From a checkpoint of a small image classifier.
Model: arch mlp_mixer, patch size [4, 4].
Training: adamw at rate 0.0019, held-out accuracy 87%.
Rows from block 2 of a small image classifier, named by matrix and row number. Rows with one number belong to one neuron. Each number is 50 + 10 x the weight over its row's rms, rounded and kept within 0 to 99. All counts start at 0. After the name is the row's rms in percent of the matrix's.
After each neuron's rows are labels from the 100 images, of 14976, where the neuron reaches its highest value: "responds to" is what is common among them; "colour at peak" is the nearest of a few named colours to the mean colour under the peak. Only what is clearly more common there than usual is listed. The data: telescope images of galaxies (Galaxy Zoo DECaLS). In brackets: how many of the 100, against the usual share in percent.
# fc1: MLP up (model.blocks.2.mlp.fc1.weight, 576x192), inputs 96-191
# fc2: MLP down (model.blocks.2.mlp.fc2.weight, 192x576, transposed), outputs 96-191

fc1.139 110:73 32 52 45 55 66 50 49 74 33 60 48 39 55 57 57 53 40 41 47 61 52 44 56 40 62 46 46 52 42 66 47 56 51 27 64 52 52 56 70 58 45 44 47 38 50 45 57 56 34 54 53 58 52 54 57 48 50 49 55 39 69 46 53 46 50 63 45 46 59 57 69 55 40 56 62 55 48 61 58 48 70 54 68 53 40 59 44 59 64 50 57 42 50 36 42
fc2.139 118:56 32 53 48 44 60 48 63 49 63 44 67 77 62 27 65 58 71 31 81 51 58 52 52 41 54 67 44 48 59 58 33 46 55 40 61 54 46 50 54 48 65 61 63 54 42 38 51 62 36 49 55 63 36 55 47 42 51 54 41 63 53 57 36 61 60 58 41 57 40 47 38 58 49 53 60 58 44 46 56 44 59 56 40 54 59 57 65 49 55 63 57 57 53 52 48
responds to: edge-on disk: no (51 vs 24.7); spiral arms: yes (42 vs 18.8)
colour at peak: grey (51 vs 6.1)

fc1.195 095:49 57 44 51 54 33 51 49 54 28 48 40 37 43 56 45 49 30 53 60 55 49 37 63 35 49 44 35 56 64 47 49 50 41 62 27 66 40 43 41 37 46 46 45 43 52 53 25 50 43 66 45 50 63 59 42 39 49 48 62 29 62 70 38 40 66 58 73 46 46 37 63 43 55 50 48 39 49 56 54 41 56 51 55 33 57 56 37 39 60 56 58 66 39 51 63
fc2.195 118:35 54 64 32 61 47 63 49 40 57 51 56 42 60 70 39 31 43 51 52 49 42 47 52 56 32 62 55 50 63 46 49 43 37 54 45 69 50 30 38 50 59 39 37 48 45 60 44 50 60 61 51 54 46 69 34 44 56 26 66 53 44 54 46 55 55 39 63 53 33 57 45 28 50 49 47 50 50 43 63 33 41 36 54 51 33 43 47 51 41 50 42 59 30 53 40
responds to: roundness: round (46 vs 20.3)
colour at peak: brown (49 vs 12.5)

fc1.1 114:47 26 45 35 51 59 44 45 47 55 48 53 49 40 56 45 50 48 34 36 52 62 63 51 39 53 55 76 39 43 58 47 58 53 27 59 52 60 51 61 50 36 53 53 54 45 71 59 51 32 39 53 46 42 56 54 87 50 50 51 44 54 34 72 51 24 42 57 49 49 65 66 41 37 45 50 47 39 48 49 44 49 62 52 58 54 52 52 57 42 55 38 39 56 42 55
fc2.1 099:47 50 46 60 57 55 30 55 46 48 48 44 35 35 43 40 47 48 53 45 31 49 40 54 57 38 37 91 58 40 27 42 44 50 32 51 58 30 38 43 46 45 40 47 44 53 56 34 63 58 60 48 32 49 52 48 54 45 40 73 49 49 20 56 38 55 56 35 40 53 49 36 51 50 48 36 52 49 61 49 53 50 42 47 67 53 65 46 42 57 55 52 57 44 44 55
responds to: roundness: round (48 vs 20.3); merging: merger (30 vs 2)
colour at peak: grey (60 vs 6.1); brown (39 vs 12.5)

fc1.295 096:61 37 51 42 51 65 49 52 63 42 62 55 51 54 73 44 42 48 45 57 49 49 35 66 29 46 41 55 57 54 63 42 60 50 32 61 61 45 36 55 65 41 49 42 43 41 49 50 54 25 64 70 50 59 59 43 49 53 32 57 49 63 52 53 40 61 72 47 43 53 61 70 45 41 49 42 37 50 60 43 50 62 42 65 43 45 50 32 59 64 55 58 53 52 29 53
fc2.295 104:42 33 54 46 52 70 53 58 39 53 50 65 61 61 21 47 40 50 38 66 51 58 57 41 39 40 52 45 34 58 55 30 41 55 26 64 57 49 29 45 70 56 53 50 49 58 40 47 70 43 49 59 56 34 53 53 52 65 40 47 59 47 41 47 53 60 43 48 49 47 61 40 54 37 55 56 54 39 40 72 49 59 42 46 50 57 55 79 44 50 57 43 66 32 50 42
responds to: edge-on disk: no (69 vs 24.7); shape: featured or disk (69 vs 30.4); spiral arms: yes (56 vs 18.8)
colour at peak: grey (67 vs 6.1)

fc1.274 101:69 41 42 49 55 42 50 53 64 53 55 50 44 57 49 65 57 42 45 49 57 41 46 41 33 58 57 56 51 47 46 42 48 60 26 55 58 55 48 64 53 43 44 51 38 48 50 59 61 33 58 40 49 55 43 45 48 61 43 53 18 55 52 39 54 52 61 69 65 55 52 52 66 49 56 49 46 51 68 65 37 61 35 53 52 48 54 41 49 58 47 62 47 42 40 44
fc2.274 103:53 38 56 41 54 74 48 61 51 58 44 46 62 60 19 46 32 42 60 59 40 64 52 56 54 49 62 50 54 57 59 47 62 56 46 63 63 59 37 54 41 58 47 51 72 55 37 61 61 55 43 55 68 42 47 45 50 58 35 32 61 59 52 44 59 45 56 48 44 37 47 54 51 49 46 63 69 56 41 56 42 63 41 50 34 46 52 62 46 43 68 58 64 36 46 48
responds to: edge-on disk: no (51 vs 24.7)
colour at peak: grey (70 vs 6.1)

fc1.35 110:44 53 44 51 64 55 55 52 54 41 59 46 53 54 53 44 47 42 44 51 73 63 42 62 37 48 34 48 57 44 65 53 56 35 59 37 67 30 47 48 56 57 48 66 47 57 46 40 52 32 46 59 54 73 54 65 56 47 52 47 43 73 60 40 32 51 69 47 57 56 56 66 69 49 60 43 36 51 59 53 67 73 53 75 55 62 54 39 57 56 56 42 37 60 32 57
fc2.35 099:25 53 47 48 34 61 43 62 47 66 32 51 55 55 59 34 52 42 55 72 43 58 56 52 73 50 47 52 52 55 56 34 40 43 47 37 49 59 26 37 57 62 46 54 47 62 64 51 36 53 46 51 53 35 33 48 53 63 54 43 40 46 30 30 53 51 50 44 53 52 48 58 55 37 42 37 61 56 56 59 50 50 41 54 42 46 47 45 61 45 62 34 52 34 45 39
responds to: shape: featured or disk (60 vs 30.4)
colour at peak: brown (66 vs 12.5)

fc1.278 096:68 35 45 57 63 67 52 25 49 32 50 48 48 57 49 62 65 55 37 52 48 47 62 64 41 60 45 53 49 55 62 49 56 34 33 43 40 37 63 54 53 62 35 48 52 60 49 40 52 35 52 38 63 40 59 61 63 69 52 62 44 43 41 53 44 51 35 67 50 68 51 54 53 29 72 53 47 49 55 52 53 40 76 43 62 34 60 42 56 56 40 59 51 56 51 48
fc2.278 106:50 49 52 47 74 49 51 49 21 59 59 71 59 61 33 55 55 60 60 60 50 43 50 72 44 50 61 40 43 61 59 58 36 47 67 52 49 64 49 45 41 48 52 38 47 40 40 54 64 48 44 41 44 45 54 44 26 57 53 40 53 38 42 48 43 41 39 47 45 40 36 58 45 53 49 59 55 51 24 55 46 31 52 33 47 36 41 57 48 37 47 50 40 47 68 41
responds to: roundness: round (41 vs 20.3)
colour at peak: brown (44 vs 12.5)

fc1.19 087:53 39 54 37 41 72 42 48 48 54 45 54 62 54 51 46 51 33 62 38 46 55 57 56 35 61 54 68 50 40 43 44 47 51 34 64 47 53 42 63 59 48 51 37 57 38 67 51 50 39 48 47 58 45 59 47 73 54 39 59 40 52 46 64 56 31 39 41 55 38 76 51 49 53 68 59 49 59 64 68 44 57 52 56 51 54 69 55 49 47 56 51 48 42 51 56
fc2.19 093:62 58 59 44 53 37 42 41 35 45 52 51 41 55 39 50 49 43 59 60 21 44 42 50 57 39 37 36 55 51 48 57 42 56 53 36 43 48 65 41 50 53 41 33 59 43 42 43 55 59 65 46 57 38 50 33 40 46 33 58 70 44 60 53 65 48 52 43 59 26 43 47 45 45 55 48 46 61 48 58 37 49 45 35 68 52 27 27 54 48 49 45 69 54 58 48
responds to: roundness: round (41 vs 20.3)
colour at peak: grey (75 vs 6.1)

fc1.356 107:67 34 42 58 47 58 46 54 75 28 57 44 41 57 54 62 55 60 37 46 59 57 43 58 37 57 40 49 52 41 60 45 52 52 21 57 58 45 53 72 61 47 47 44 42 58 41 48 57 31 63 68 58 51 59 67 50 56 52 56 45 68 51 53 50 47 58 48 48 72 75 64 58 30 50 50 50 55 61 51 55 79 55 62 53 45 65 41 54 69 50 57 48 49 42 48
fc2.356 105:48 36 48 45 47 64 43 62 40 62 33 60 61 68 26 52 46 55 57 78 58 70 46 56 52 35 62 49 44 51 70 27 46 59 40 48 65 48 36 57 48 65 58 54 62 50 32 47 68 57 53 53 75 47 50 47 44 64 40 49 56 52 59 39 62 49 49 36 49 40 44 51 56 44 45 56 66 48 50 60 45 66 53 47 45 41 49 56 43 53 69 44 58 42 45 51
responds to: shape: featured or disk (63 vs 30.4); edge-on disk: no (54 vs 24.7); spiral arms: yes (46 vs 18.8)
colour at peak: grey (38 vs 6.1)

fc1.369 098:50 39 52 48 42 76 53 33 64 40 55 49 56 64 58 63 55 37 39 42 54 46 58 41 43 50 59 65 51 39 41 56 67 48 34 59 56 48 50 59 76 50 48 58 44 49 60 53 65 35 48 43 42 45 60 50 61 55 56 65 41 63 44 74 50 35 58 63 53 64 64 56 67 49 62 39 38 38 78 62 56 61 51 66 40 61 68 40 50 59 55 40 38 49 40 47
fc2.369 091:54 46 50 48 47 64 40 65 61 34 57 43 43 47 78 57 66 68 52 31 48 49 43 44 48 58 49 46 46 49 52 42 72 60 47 70 53 50 55 63 51 37 62 54 26 62 50 42 47 54 48 60 29 57 64 67 33 68 62 61 61 46 45 52 41 59 55 56 30 63 55 50 40 48 54 48 58 39 55 40 66 50 55 57 47 56 52 50 46 45 58 52 53 77 59 63
responds to: edge-on disk: no (51 vs 24.7); spiral arms: yes (39 vs 18.8)
colour at peak: brown (53 vs 12.5); grey (41 vs 6.1)

fc1.36 098:42 60 54 54 53 48 57 60 62 35 54 37 45 43 73 42 48 44 41 56 73 54 46 62 43 51 37 55 69 56 56 51 66 48 58 34 68 45 41 49 63 45 49 62 48 58 53 38 51 42 47 61 50 82 46 55 56 47 53 46 42 90 53 55 36 54 76 48 48 50 56 59 51 46 38 50 35 48 57 42 54 77 48 75 56 60 52 38 61 55 50 45 46 50 32 56
fc2.36 098:47 37 49 47 32 58 44 67 47 64 38 53 57 47 44 40 48 51 55 56 40 42 56 40 59 63 49 49 49 48 51 23 36 62 40 61 31 67 47 57 61 62 55 56 34 55 47 63 38 52 55 45 45 39 40 50 57 66 61 45 43 36 36 34 55 60 46 57 46 52 56 39 52 37 56 44 60 49 46 50 55 40 63 43 50 42 39 61 49 47 64 54 56 37 57 52
responds to: edge-on disk: no (50 vs 24.7); bar: no (32 vs 12.9)
colour at peak: brown (69 vs 12.5)

fc1.189 104:45 28 54 34 54 71 49 40 43 57 50 57 56 52 49 47 47 37 50 28 55 70 49 75 30 55 53 62 37 51 67 42 45 34 50 53 53 53 46 52 50 40 53 50 58 36 66 62 41 38 44 59 60 49 58 60 71 44 49 47 61 61 62 63 40 29 58 56 69 37 62 76 53 71 63 57 46 56 46 73 46 50 73 57 43 60 49 58 52 43 50 37 46 57 45 63
fc2.189 096:42 60 52 52 56 44 34 43 39 54 51 51 46 50 44 31 41 40 48 41 37 45 48 53 56 38 32 70 45 38 43 50 43 45 41 49 33 51 35 40 54 54 47 30 53 49 46 55 59 51 62 45 44 34 38 36 61 56 35 57 52 34 34 46 36 57 37 34 54 50 47 51 53 61 63 31 42 48 38 55 54 32 39 39 78 41 40 45 57 38 43 41 49 48 40 45
responds to: roundness: round (46 vs 20.3)
colour at peak: grey (44 vs 6.1); pink (40 vs 0.2)

fc1.388 113:53 32 44 48 55 65 59 57 49 43 53 50 50 58 46 48 49 47 37 45 49 55 37 54 36 47 34 45 66 38 83 43 63 58 20 65 51 53 44 59 64 51 48 50 50 40 41 57 58 33 50 60 57 50 55 59 46 47 43 46 39 51 53 50 44 54 56 39 44 54 67 59 53 34 54 47 46 55 52 47 53 58 51 71 43 29 49 56 60 57 56 59 33 57 43 56
fc2.388 120:65 44 39 50 41 53 62 46 56 67 41 55 62 59 46 51 41 46 32 72 37 49 55 42 51 54 53 54 43 57 54 20 69 39 40 43 62 33 53 57 53 56 57 67 58 36 35 48 61 35 58 52 74 47 35 53 44 51 51 31 48 58 52 31 49 61 59 47 61 54 42 37 55 51 43 50 58 55 48 47 45 62 64 42 53 41 54 63 50 57 56 54 48 54 46 47
responds to: edge-on disk: no (57 vs 24.7); bar: no (40 vs 12.9)
colour at peak: grey (68 vs 6.1)

fc1.414 115:49 26 49 43 56 55 41 45 48 56 46 49 49 41 48 40 44 48 33 34 47 61 61 58 38 51 49 72 45 43 61 40 63 49 32 57 57 55 44 59 44 34 52 57 56 43 68 56 55 31 38 54 45 44 54 59 80 46 51 50 44 54 39 67 48 30 35 51 55 48 56 71 44 46 55 52 48 42 46 56 49 45 58 52 49 55 50 60 57 43 48 37 36 56 42 52
fc2.414 099:48 43 53 61 63 62 38 49 41 50 51 53 41 42 40 39 54 52 48 43 32 53 41 54 41 42 30 92 50 32 37 34 48 53 22 55 55 38 40 44 52 55 50 48 51 46 48 39 60 44 62 49 40 44 47 49 61 47 40 60 60 44 19 54 35 59 65 33 54 56 57 40 51 54 49 36 40 51 63 55 61 46 45 48 78 54 68 48 44 55 47 44 58 54 50 59
responds to: roundness: round (47 vs 20.3)
colour at peak: grey (52 vs 6.1); brown (46 vs 12.5)