config.yaml
model: "image classifier"
dataset: "telescope images of galaxies (Galaxy Zoo DECaLS)"
train_examples: 88335
crop_scale_min: 1
horizontal_flip: false
targets: ["shape", "bar", "bulge size", "merging"]
num_classes: [3, 3, 4, 4]
arch: "mlp_mixer"
norm: "layernorm"
norm_position: "pre"
dropout: 0.1
mixing: "mixup"
optimizer: "adamw"
steps: 25500
decay_fraction: 0.4
Rows from block 2 of a small image classifier, named by matrix and row number. Rows with one number belong to one neuron. Each number is 128 + 24 x the weight over its row's rms, rounded and kept within 0 to 255. All counts start at 0. Numbers have three digits each.
After each neuron's rows are labels from the 100 images, of 14976, where the neuron reaches its highest value: "responds to" is what is common among them. Only what is clearly more common there than usual is listed. The data: telescope images of galaxies (Galaxy Zoo DECaLS). In brackets: how many of the 100.
# fc1: MLP up (model.blocks.2.mlp.fc1.weight, 576x192), inputs 0-95
# fc2: MLP down (model.blocks.2.mlp.fc2.weight, 192x576, transposed), outputs 0-95

fc1.277:121063186086135117119141062126127131099105079125123135171144155138124135174107115134118112127128105115178181137125121110155118170092114170119111138150138110109146187142166119131096140151161151137147135129087127108106133143116136112121111116162120129168140116148109147141134138150081124128
fc2.277:142076138086104151074168083117160121083129090115105129089176149126135094169126146122139094144131108139167147129127110141147145127129139130139157122134115152097124097129156132162089159098133111111147151100112177108109092117090101101108151110135126161123122105071086123143145085142083152094
responds to: shape: star or artifact (37)

fc1.187:113142114119062106121104147086195131100158118116143114069174134118116124162144165169164153106136140073122116120164126154091114134145126111069151082106134129141125120137131140159144117124112114092114154136129145138115072115087120158140152122115124152137126153138125143144145111105129122125
fc2.187:133143138113098105099120109095131136123119116117111160159164153123107095099122167151153137160112128140133083100129138124160158129156105117108097142177111171091079108135138163173092126093120132112140159156120161111105152116110145118089150156113171103162118119115143129116099088116127098099
responds to: spiral arms: yes (42); bulge size: small (25)

fc1.528:145118145125108096151097148110185198115138135181145150116127134115115145117145151167142119139125117120124121091134107132114130141154108116083153088152139124152144144136145152167115110166131162127154152182111135131070140133102157129121107163124125114168136120140144142109172087113152090159
fc2.528:107137139120130113129117136129153124130159111126116147141167159108103126150125127121148130159156130096104121067145144153165152120189134085112138084139113146104135134129132146169138090107132136135114168129156163087131136131112207132139142143128126142142128129136124144084142083110152144134
responds to: edge-on disk: no (64); spiral arms: yes (54); bar: no (42)

fc1.200:103132158111151147141114110108166146134133092118087109154136094127158164169145167116169124132099131150140136112094099140111101108131126139146148149111129144162090142084148169156132102124165112134097176165132149135136092102130183138163116152112096114124124106120117146127163103126100144111
fc2.200:137121140141157127129127145130120141112161092128119087149151180117121102143170086130151146119164123101126117136157092157150127140126137145107136129099101076123170107150190134117072162090154131160094119163189117135110144115109135173087137140123136171094104105151133143134123107129151164132
responds to: roundness: round (42)

fc1.53:123114136103083080130101092125170147078148132143155133100144155118149130153140137189104152124128123084116134063153155129175125159142098093067150065132130095109142138158143151173145105156109111114134128155107123127086102129118159130153152136117119115148136132123126142125185112129133126147
fc2.53:133150098107123091127107083122138137135156135089121150112122131088139138136083163154125135138112144099110131106150164151182150149152073106108120099179142131100109117110124132150131154130130076167158154149104169123140083073139157086135127141117185108135110086106138122094119128109136142101
responds to: shape: featured or disk (61); edge-on disk: no (50); spiral arms: yes (42)

fc1.259:148124125128066077133107137129191131075169099169146111098136160115140128184116133195095149111140128129126120099162137141169140144138096103074143114111127116103151137161110128169140090131128147103124156118117115099086106122084140154137130133129106134141146130141112155124149092117154151155
fc2.259:167131100097089092145121126112119144124120139132123154119125139110129134109142161151106135110155129128128106082148143130164213142172110083091139121178108147103119139116131125148112098105157151084156153134158124110105124156101197138107150148137151147158136113141154163100142083108142135149
responds to: spiral arms: yes (41)

fc1.35:108074133077134147147145100136123133126121136145153117128127099158173143141134121108122109137128129142154137093077091144097115105184145139150131154100123125150148122115156132116077106170110148116093118147124122168136110133130150146098128127124078136115122140120176157117130083136122140121
fc2.35:130128136128087173122161100076095093116155098119105111124090143105135111100112136156184137123117103101103085123149127152130141148098163122184105162117081108148127144144118138105105143141132109127128119160095134104090097150108110080145106119081135087132124111125119127146114123115115084117
responds to: shape: featured or disk (60)

fc1.274:148101172109154122113135053137159127133139146111128129179145097125140131177093117118155064161127129129118164118111138131140122121107114107133116133114137087126125145091105162172128155152088102179137119124084142185144149141149168083166158138137153164147160115110128126111135150179093131109
fc2.274:140140122122116102137094100146109115118133173123108148151170115128141100090117118151133152153166147109062111131155155123174098156139125137102146118146169112101153155146150088102149164119177114147141095165097127149119131103136136129173099128145161109098109094121110105133097166117119134154
responds to: edge-on disk: no (51)

fc1.36:111106129086120154111159115110129158124110131126114131127135108156146139173124155105145125170129136145130136092097099136094116097176153159156133148100136149166113114111138158127101094149117141094100159146122150156134108111110138127102129145128095127154123141119143162143150095143129118109
fc2.36:140132159170130152092136137133088108121169061121116085154104135105109115119121138153200145110143086112131097133153126144148122153079119128165090145123085098152123130131097162096126148095124138145089095158094143085108143131121127139164149122114154118104134074133098142104114153124128116079
responds to: edge-on disk: no (50); bar: no (32)

fc1.245:145115144123147148142137123138129181134142164099150119116123138106161155136125151096164106130148116139150097093121097170151135137176143154146117148101088135147127104095122149123091099152160169162126134182128134149135135110096115141112146137135092071140111080151140152086138049108161141127
fc2.245:181135099123153161136132128141111133080112116141097080108136113127138140109144115111171145124119089162158161165096084136120115110100137147143126162108128088118136140128148157075085157097138103135079100151130106114152079102126107126102136160120145110137090126146141108181097127126133148105
responds to: shape: featured or disk (72); edge-on disk: no (71); spiral arms: yes (52)

fc1.186:105127146138151127132102120134171139125111128152081102176117118153125135143113130122148159120138138172115123124079117166129097122137118160122144148136113169171081132134098136168157110115174102123116182135111092136142148112133194097153111126138126107119125137105112099150142124149146138117
fc2.186:147156113130171135108119171121116131114154134151151140126137137147153088129168096116110167138137145080128111148138139135119147128129133166126141110075110087142137090141185129103088152082129145117134124133169141146136110128133105192080135125116131202107117167141128154125095125097143118116
responds to: roundness: round (42)

fc1.320:164092184124143106174094103149141155119183124126098145154127160082139196130136120146098092130089108120166175080114105157142132139121085105096139121157122102109138148117114120127111128130114129163136119155096114160114147157134145130159115143138125125147165089136168137086118139137125090165
fc2.320:116103153127164131118146144130131122136148083100114123123150138094104129137156128094170120131131110134169093119144133149142147144137129125132143126133050141116138143127157135125075093111156171141162100161162178106138117135131105125101139150177099114154165083132101151060117089084111125139
responds to: bar: no (31)

fc1.362:154126129151100120154121129143145149066133171138098150148149117052101132117139187189134137141068117111113106115137137120147104135120118098123122129141114111135143146137136149156116134151088119139172123136130130119087140177123136097123122158115133095146164075113150094110121127124101095163
fc2.362:185112080129128132115156141147150117081116125149106158098118151143109121139115141172108127127142102167150148130104129131147134119144129112147139098153137155099137120131126121160144145093150108097121100121124107131124125159082119098147108123107129134115123148127089110192131096146162144142
responds to: roundness: round (45)

fc1.417:122119124132148103171112134143165146109128122166081152144186158127172129160117135140113123142127128127151143121132095160133106117127102138078136128133126126127191168121130163160127092107129131142150136145123118148120118156112144142134155148176084142153132103174155165109125110159132105153
fc2.417:140114133109159130102124153158149089105118117147169106137151122158130117141129117149103151114113125115124115137156116114138139154135120156121164102101099104136131129137147119134090169126100119134125159120151097127142139126134145142094111159097107145117148135100116122140204150157078126130
responds to: roundness: round (46)

fc1.388:173101163115146148138101106161137162122127131098140125156122104109162131129118165102157091136138109133120099118138141112164150147155135155143116121093121117159114108115112177130102123177145135175100110187114144120138112103146198094121135139163112095105105083116141145051123106111125134125
fc2.388:183099123117130125146097110167136165066132164116082127134179133114141104106095147110147119141143120130121157095167107114162108146151124140139113172137138086110104152106106147136123167143105113157118088157079139139129143127119157112140108178109145106122130099146108117143090134162130167101
responds to: edge-on disk: no (57); bar: no (40)

fc1.389:130085212098159123132106123090153157135113120105120124137152158100129155171151149111161121112104095120156144134116100146106128143142115164121138127153134126157158153096162129128083135151183120146129148149110134141106108130079131115105120140126119149153132118157138124146120092124111127127
fc2.389:133072155096131129105152103127165113090168063124120120103178140135111089165096165138161098165115079100148135139133142122127112130116138116122112095124087156079121113125127151163083136098135120133132165101088163092128123124107080125104161106150097126126130111085088107117113092135089118098
responds to: roundness: round (43)

fc1.8:101094112102104160164165140106113133143125150134137148111109131136157143137153104104160108124126117147171106113079101128108121112166169148154139137131117136171115117140173114119058076149122149120150153143138096145123151128127139151096116131112058137148127126147179155093159086126122098138
fc2.8:122153112127109153121135089113064094148107074158133092114078127145152137099082096154166166083145117159119133123134160117128171151088142083158074185124124150127141128169086096062154140142118139092132078159107125106134099131142145133152109103135153111107136122095109128158114149135120103121
responds to: shape: featured or disk (60); edge-on disk: no (52); spiral arms: yes (43)

fc1.358:148115134105072101132104093119183161093162096171135112084152151110130132157120147182130137118126119123134129128136136148142148139115101113081143100115121136127162140150118174164140105130119107106154116148116137106086101139115135129139156141135092159147130143127117112120149098106106137155
fc2.358:154119108080092097145116089103136114136108137110116159123107142104136138116101157148096119106145149151138125085132148148166189136169086110117137131174142167083115134100105119181130132111130136122159170113123140133112104139108149115128116129123188136170107111131159159135137098112146162131
responds to: shape: featured or disk (62); edge-on disk: no (60); bar: no (38)

fc1.44:119084173122156133110115119140151128130131179099162140170167098137151118155103123107148063148163146131130137134110110129124110127152117124151114139097161097129115109081102149153141137150105149154093153127099155206144159101145151122123119125138134151126114118139134157099148128166120146103
fc2.44:118131155135129117118098114126118121118163154114139162127140116104133098095136124140143137156161130102086117134176123120163115168093106143131133155094170097119140132142152125121135182132113117167145095162096149162116118125134139125126110135121163111118113086094132129137096178130132122110
responds to: shape: featured or disk (61); edge-on disk: no (59); spiral arms: yes (46)

fc1.4:156121112113060119136115113137176156073180078182135108094148151106138130158122142178119142131129128128123124111122137137143157120134118104102155104116127139150158139156116166140134089134112128102140123140126145086086104130108125139142152139152105147134128138126119122118140108104137154166
fc2.4:152147104098095105138116100100111145142084138115120154126112141115135122103124155129123136096148144147140107090120142148170193116159099108116125120180121171096097147107140114167124121102139149102162143140156144130129113150116178136119153112124179141179115113144166175124128085119138145124
responds to: edge-on disk: no (72); shape: featured or disk (72); spiral arms: yes (59)

fc1.214:103126139137154140139126135140129163144139137105121135143138101141140124142112122111172114130117131138116096110096113141123083105168133159149119113095082155147121128100141146149102080136172162163107156148137136150147147112138131141128108149150081079131116071132141132074148075141116124136
fc2.214:145116135139172121163127138110099152134129112157136096121121153124119138117121101162144181129134139113141136142156104119112137159103138113126102146105150090127145101141136143069111153150138122158062076184139092118106115078125139158121154136120135134094083102170118132167130131093145161126
responds to: shape: featured or disk (82); edge-on disk: no (81); spiral arms: yes (63)

fc1.295:133076173118156143116138114163152135123119137124155110161148097138141098136119142106160056135125147149120127127123112119154099106184135141153124160103133118146106100101124162167110132168127149143110174144112145153157146103145159116115099136151125122140113101119132142079155125135079123102
fc2.295:134112150130149126170088136130110098114132137102153144133160148107119125099122112105119137111182133130113107123197118127153112160122103166121140167095186095106165145139150122116150161135126145181121100150125129135130123146120162128146102133137146121101126074135099128135120137152136158136
responds to: edge-on disk: no (69); shape: featured or disk (69); spiral arms: yes (56)

fc1.420:131118144114085098130087119110193145083165122126157130090150151097123132159176158175144146124090114087134143082148129173120132137129121119078152070102120096137126119123161146172140116148125111114112147186108129136084086124096139142159149135095116126138137135121141141141168096106122103126
fc2.420:141134144120109098087140078110137135116174090092109141113147149100115095127105156151156114158128138114101141111131166148179154149138097106119072117165119160081087101110138143171110155119117109145162159144095177103123137080134157105126131141119184115135114110085108109112114136124127133080
responds to: edge-on disk: no (53); spiral arms: yes (44)

fc1.302:091105147081141139130129104145127133136140142139151122112132112171185129153122113102123106136103110133160172114069114154087147090161142131135118135091109135130140096117137127123097121138107150101094113142105142168150115107151143124126142124131095144107116169122171150143121117122123109116
fc2.302:115101154141112162120143130082107113109184100117132105159119145100115091099139142144191103121104077067115082125168106150139124147096141169171121116124071097183134120161140147120073140135124099138128113151129127121107136152113109098105120104097125112118142115137114121125109135121113114125
responds to: edge-on disk: yes (26)

fc1.213:089109150079128110145122107133164161095138133133120166175146121130160158149128145133145143162112108132119151098072104160146104106132113121112146126128128133145115140139126191172106104157130089152147134196109129137104122140122149108138154153129101113128133087131148102144165105156139136140
fc2.213:165125134168130079139062152123120111167134079134148089104144145124116138149131155153110137118140116146160118134153156156116167156137078117089109111132088149121131114107145126116137134151125185115135132112149099098125151141139137160133139186088094140095150150143127170161150141118143137126
responds to: roundness: round (48)

fc1.188:169114123115068089131094119127186145065173090161131101090148162114114130163129138190133149102136109107126124126141140143158147168136108116077180098119128130144151140158121123157132099128131122105137143141105130090075093128098128145133123130159109137136143136142113126121145101100130151158
fc2.188:151119106080106112134112099086144150135109131111115164110124139105142109115125179132127125111149158147122106079121132144160191120177117101115139124172117166077100141109145147182091123097150146083171151132155146118119109146102161139083143134142169150169114115123161157115128079115119148135
responds to: edge-on disk: no (62); spiral arms: yes (58); bar: no (43)

fc1.193:160139140129106080145108136113153171103110130164152143126115131118145139105138156121132151129137146167136115114119077145117111122130100108079165127151162144125140137126105152152124097148143156139130129148124109122079146142072206142103148148108137135136137107130136147136173093149169124148
fc2.193:136112120136105112108133158169155118108157111152144117099172157125111111154153128132118145134165138116109118117142153122162148134159124090090134093112091118069124097152155152152069126092146121119114125132183152099120124118118188152085148165150120172091118105124089158081133115145150145104
responds to: bar: no (31)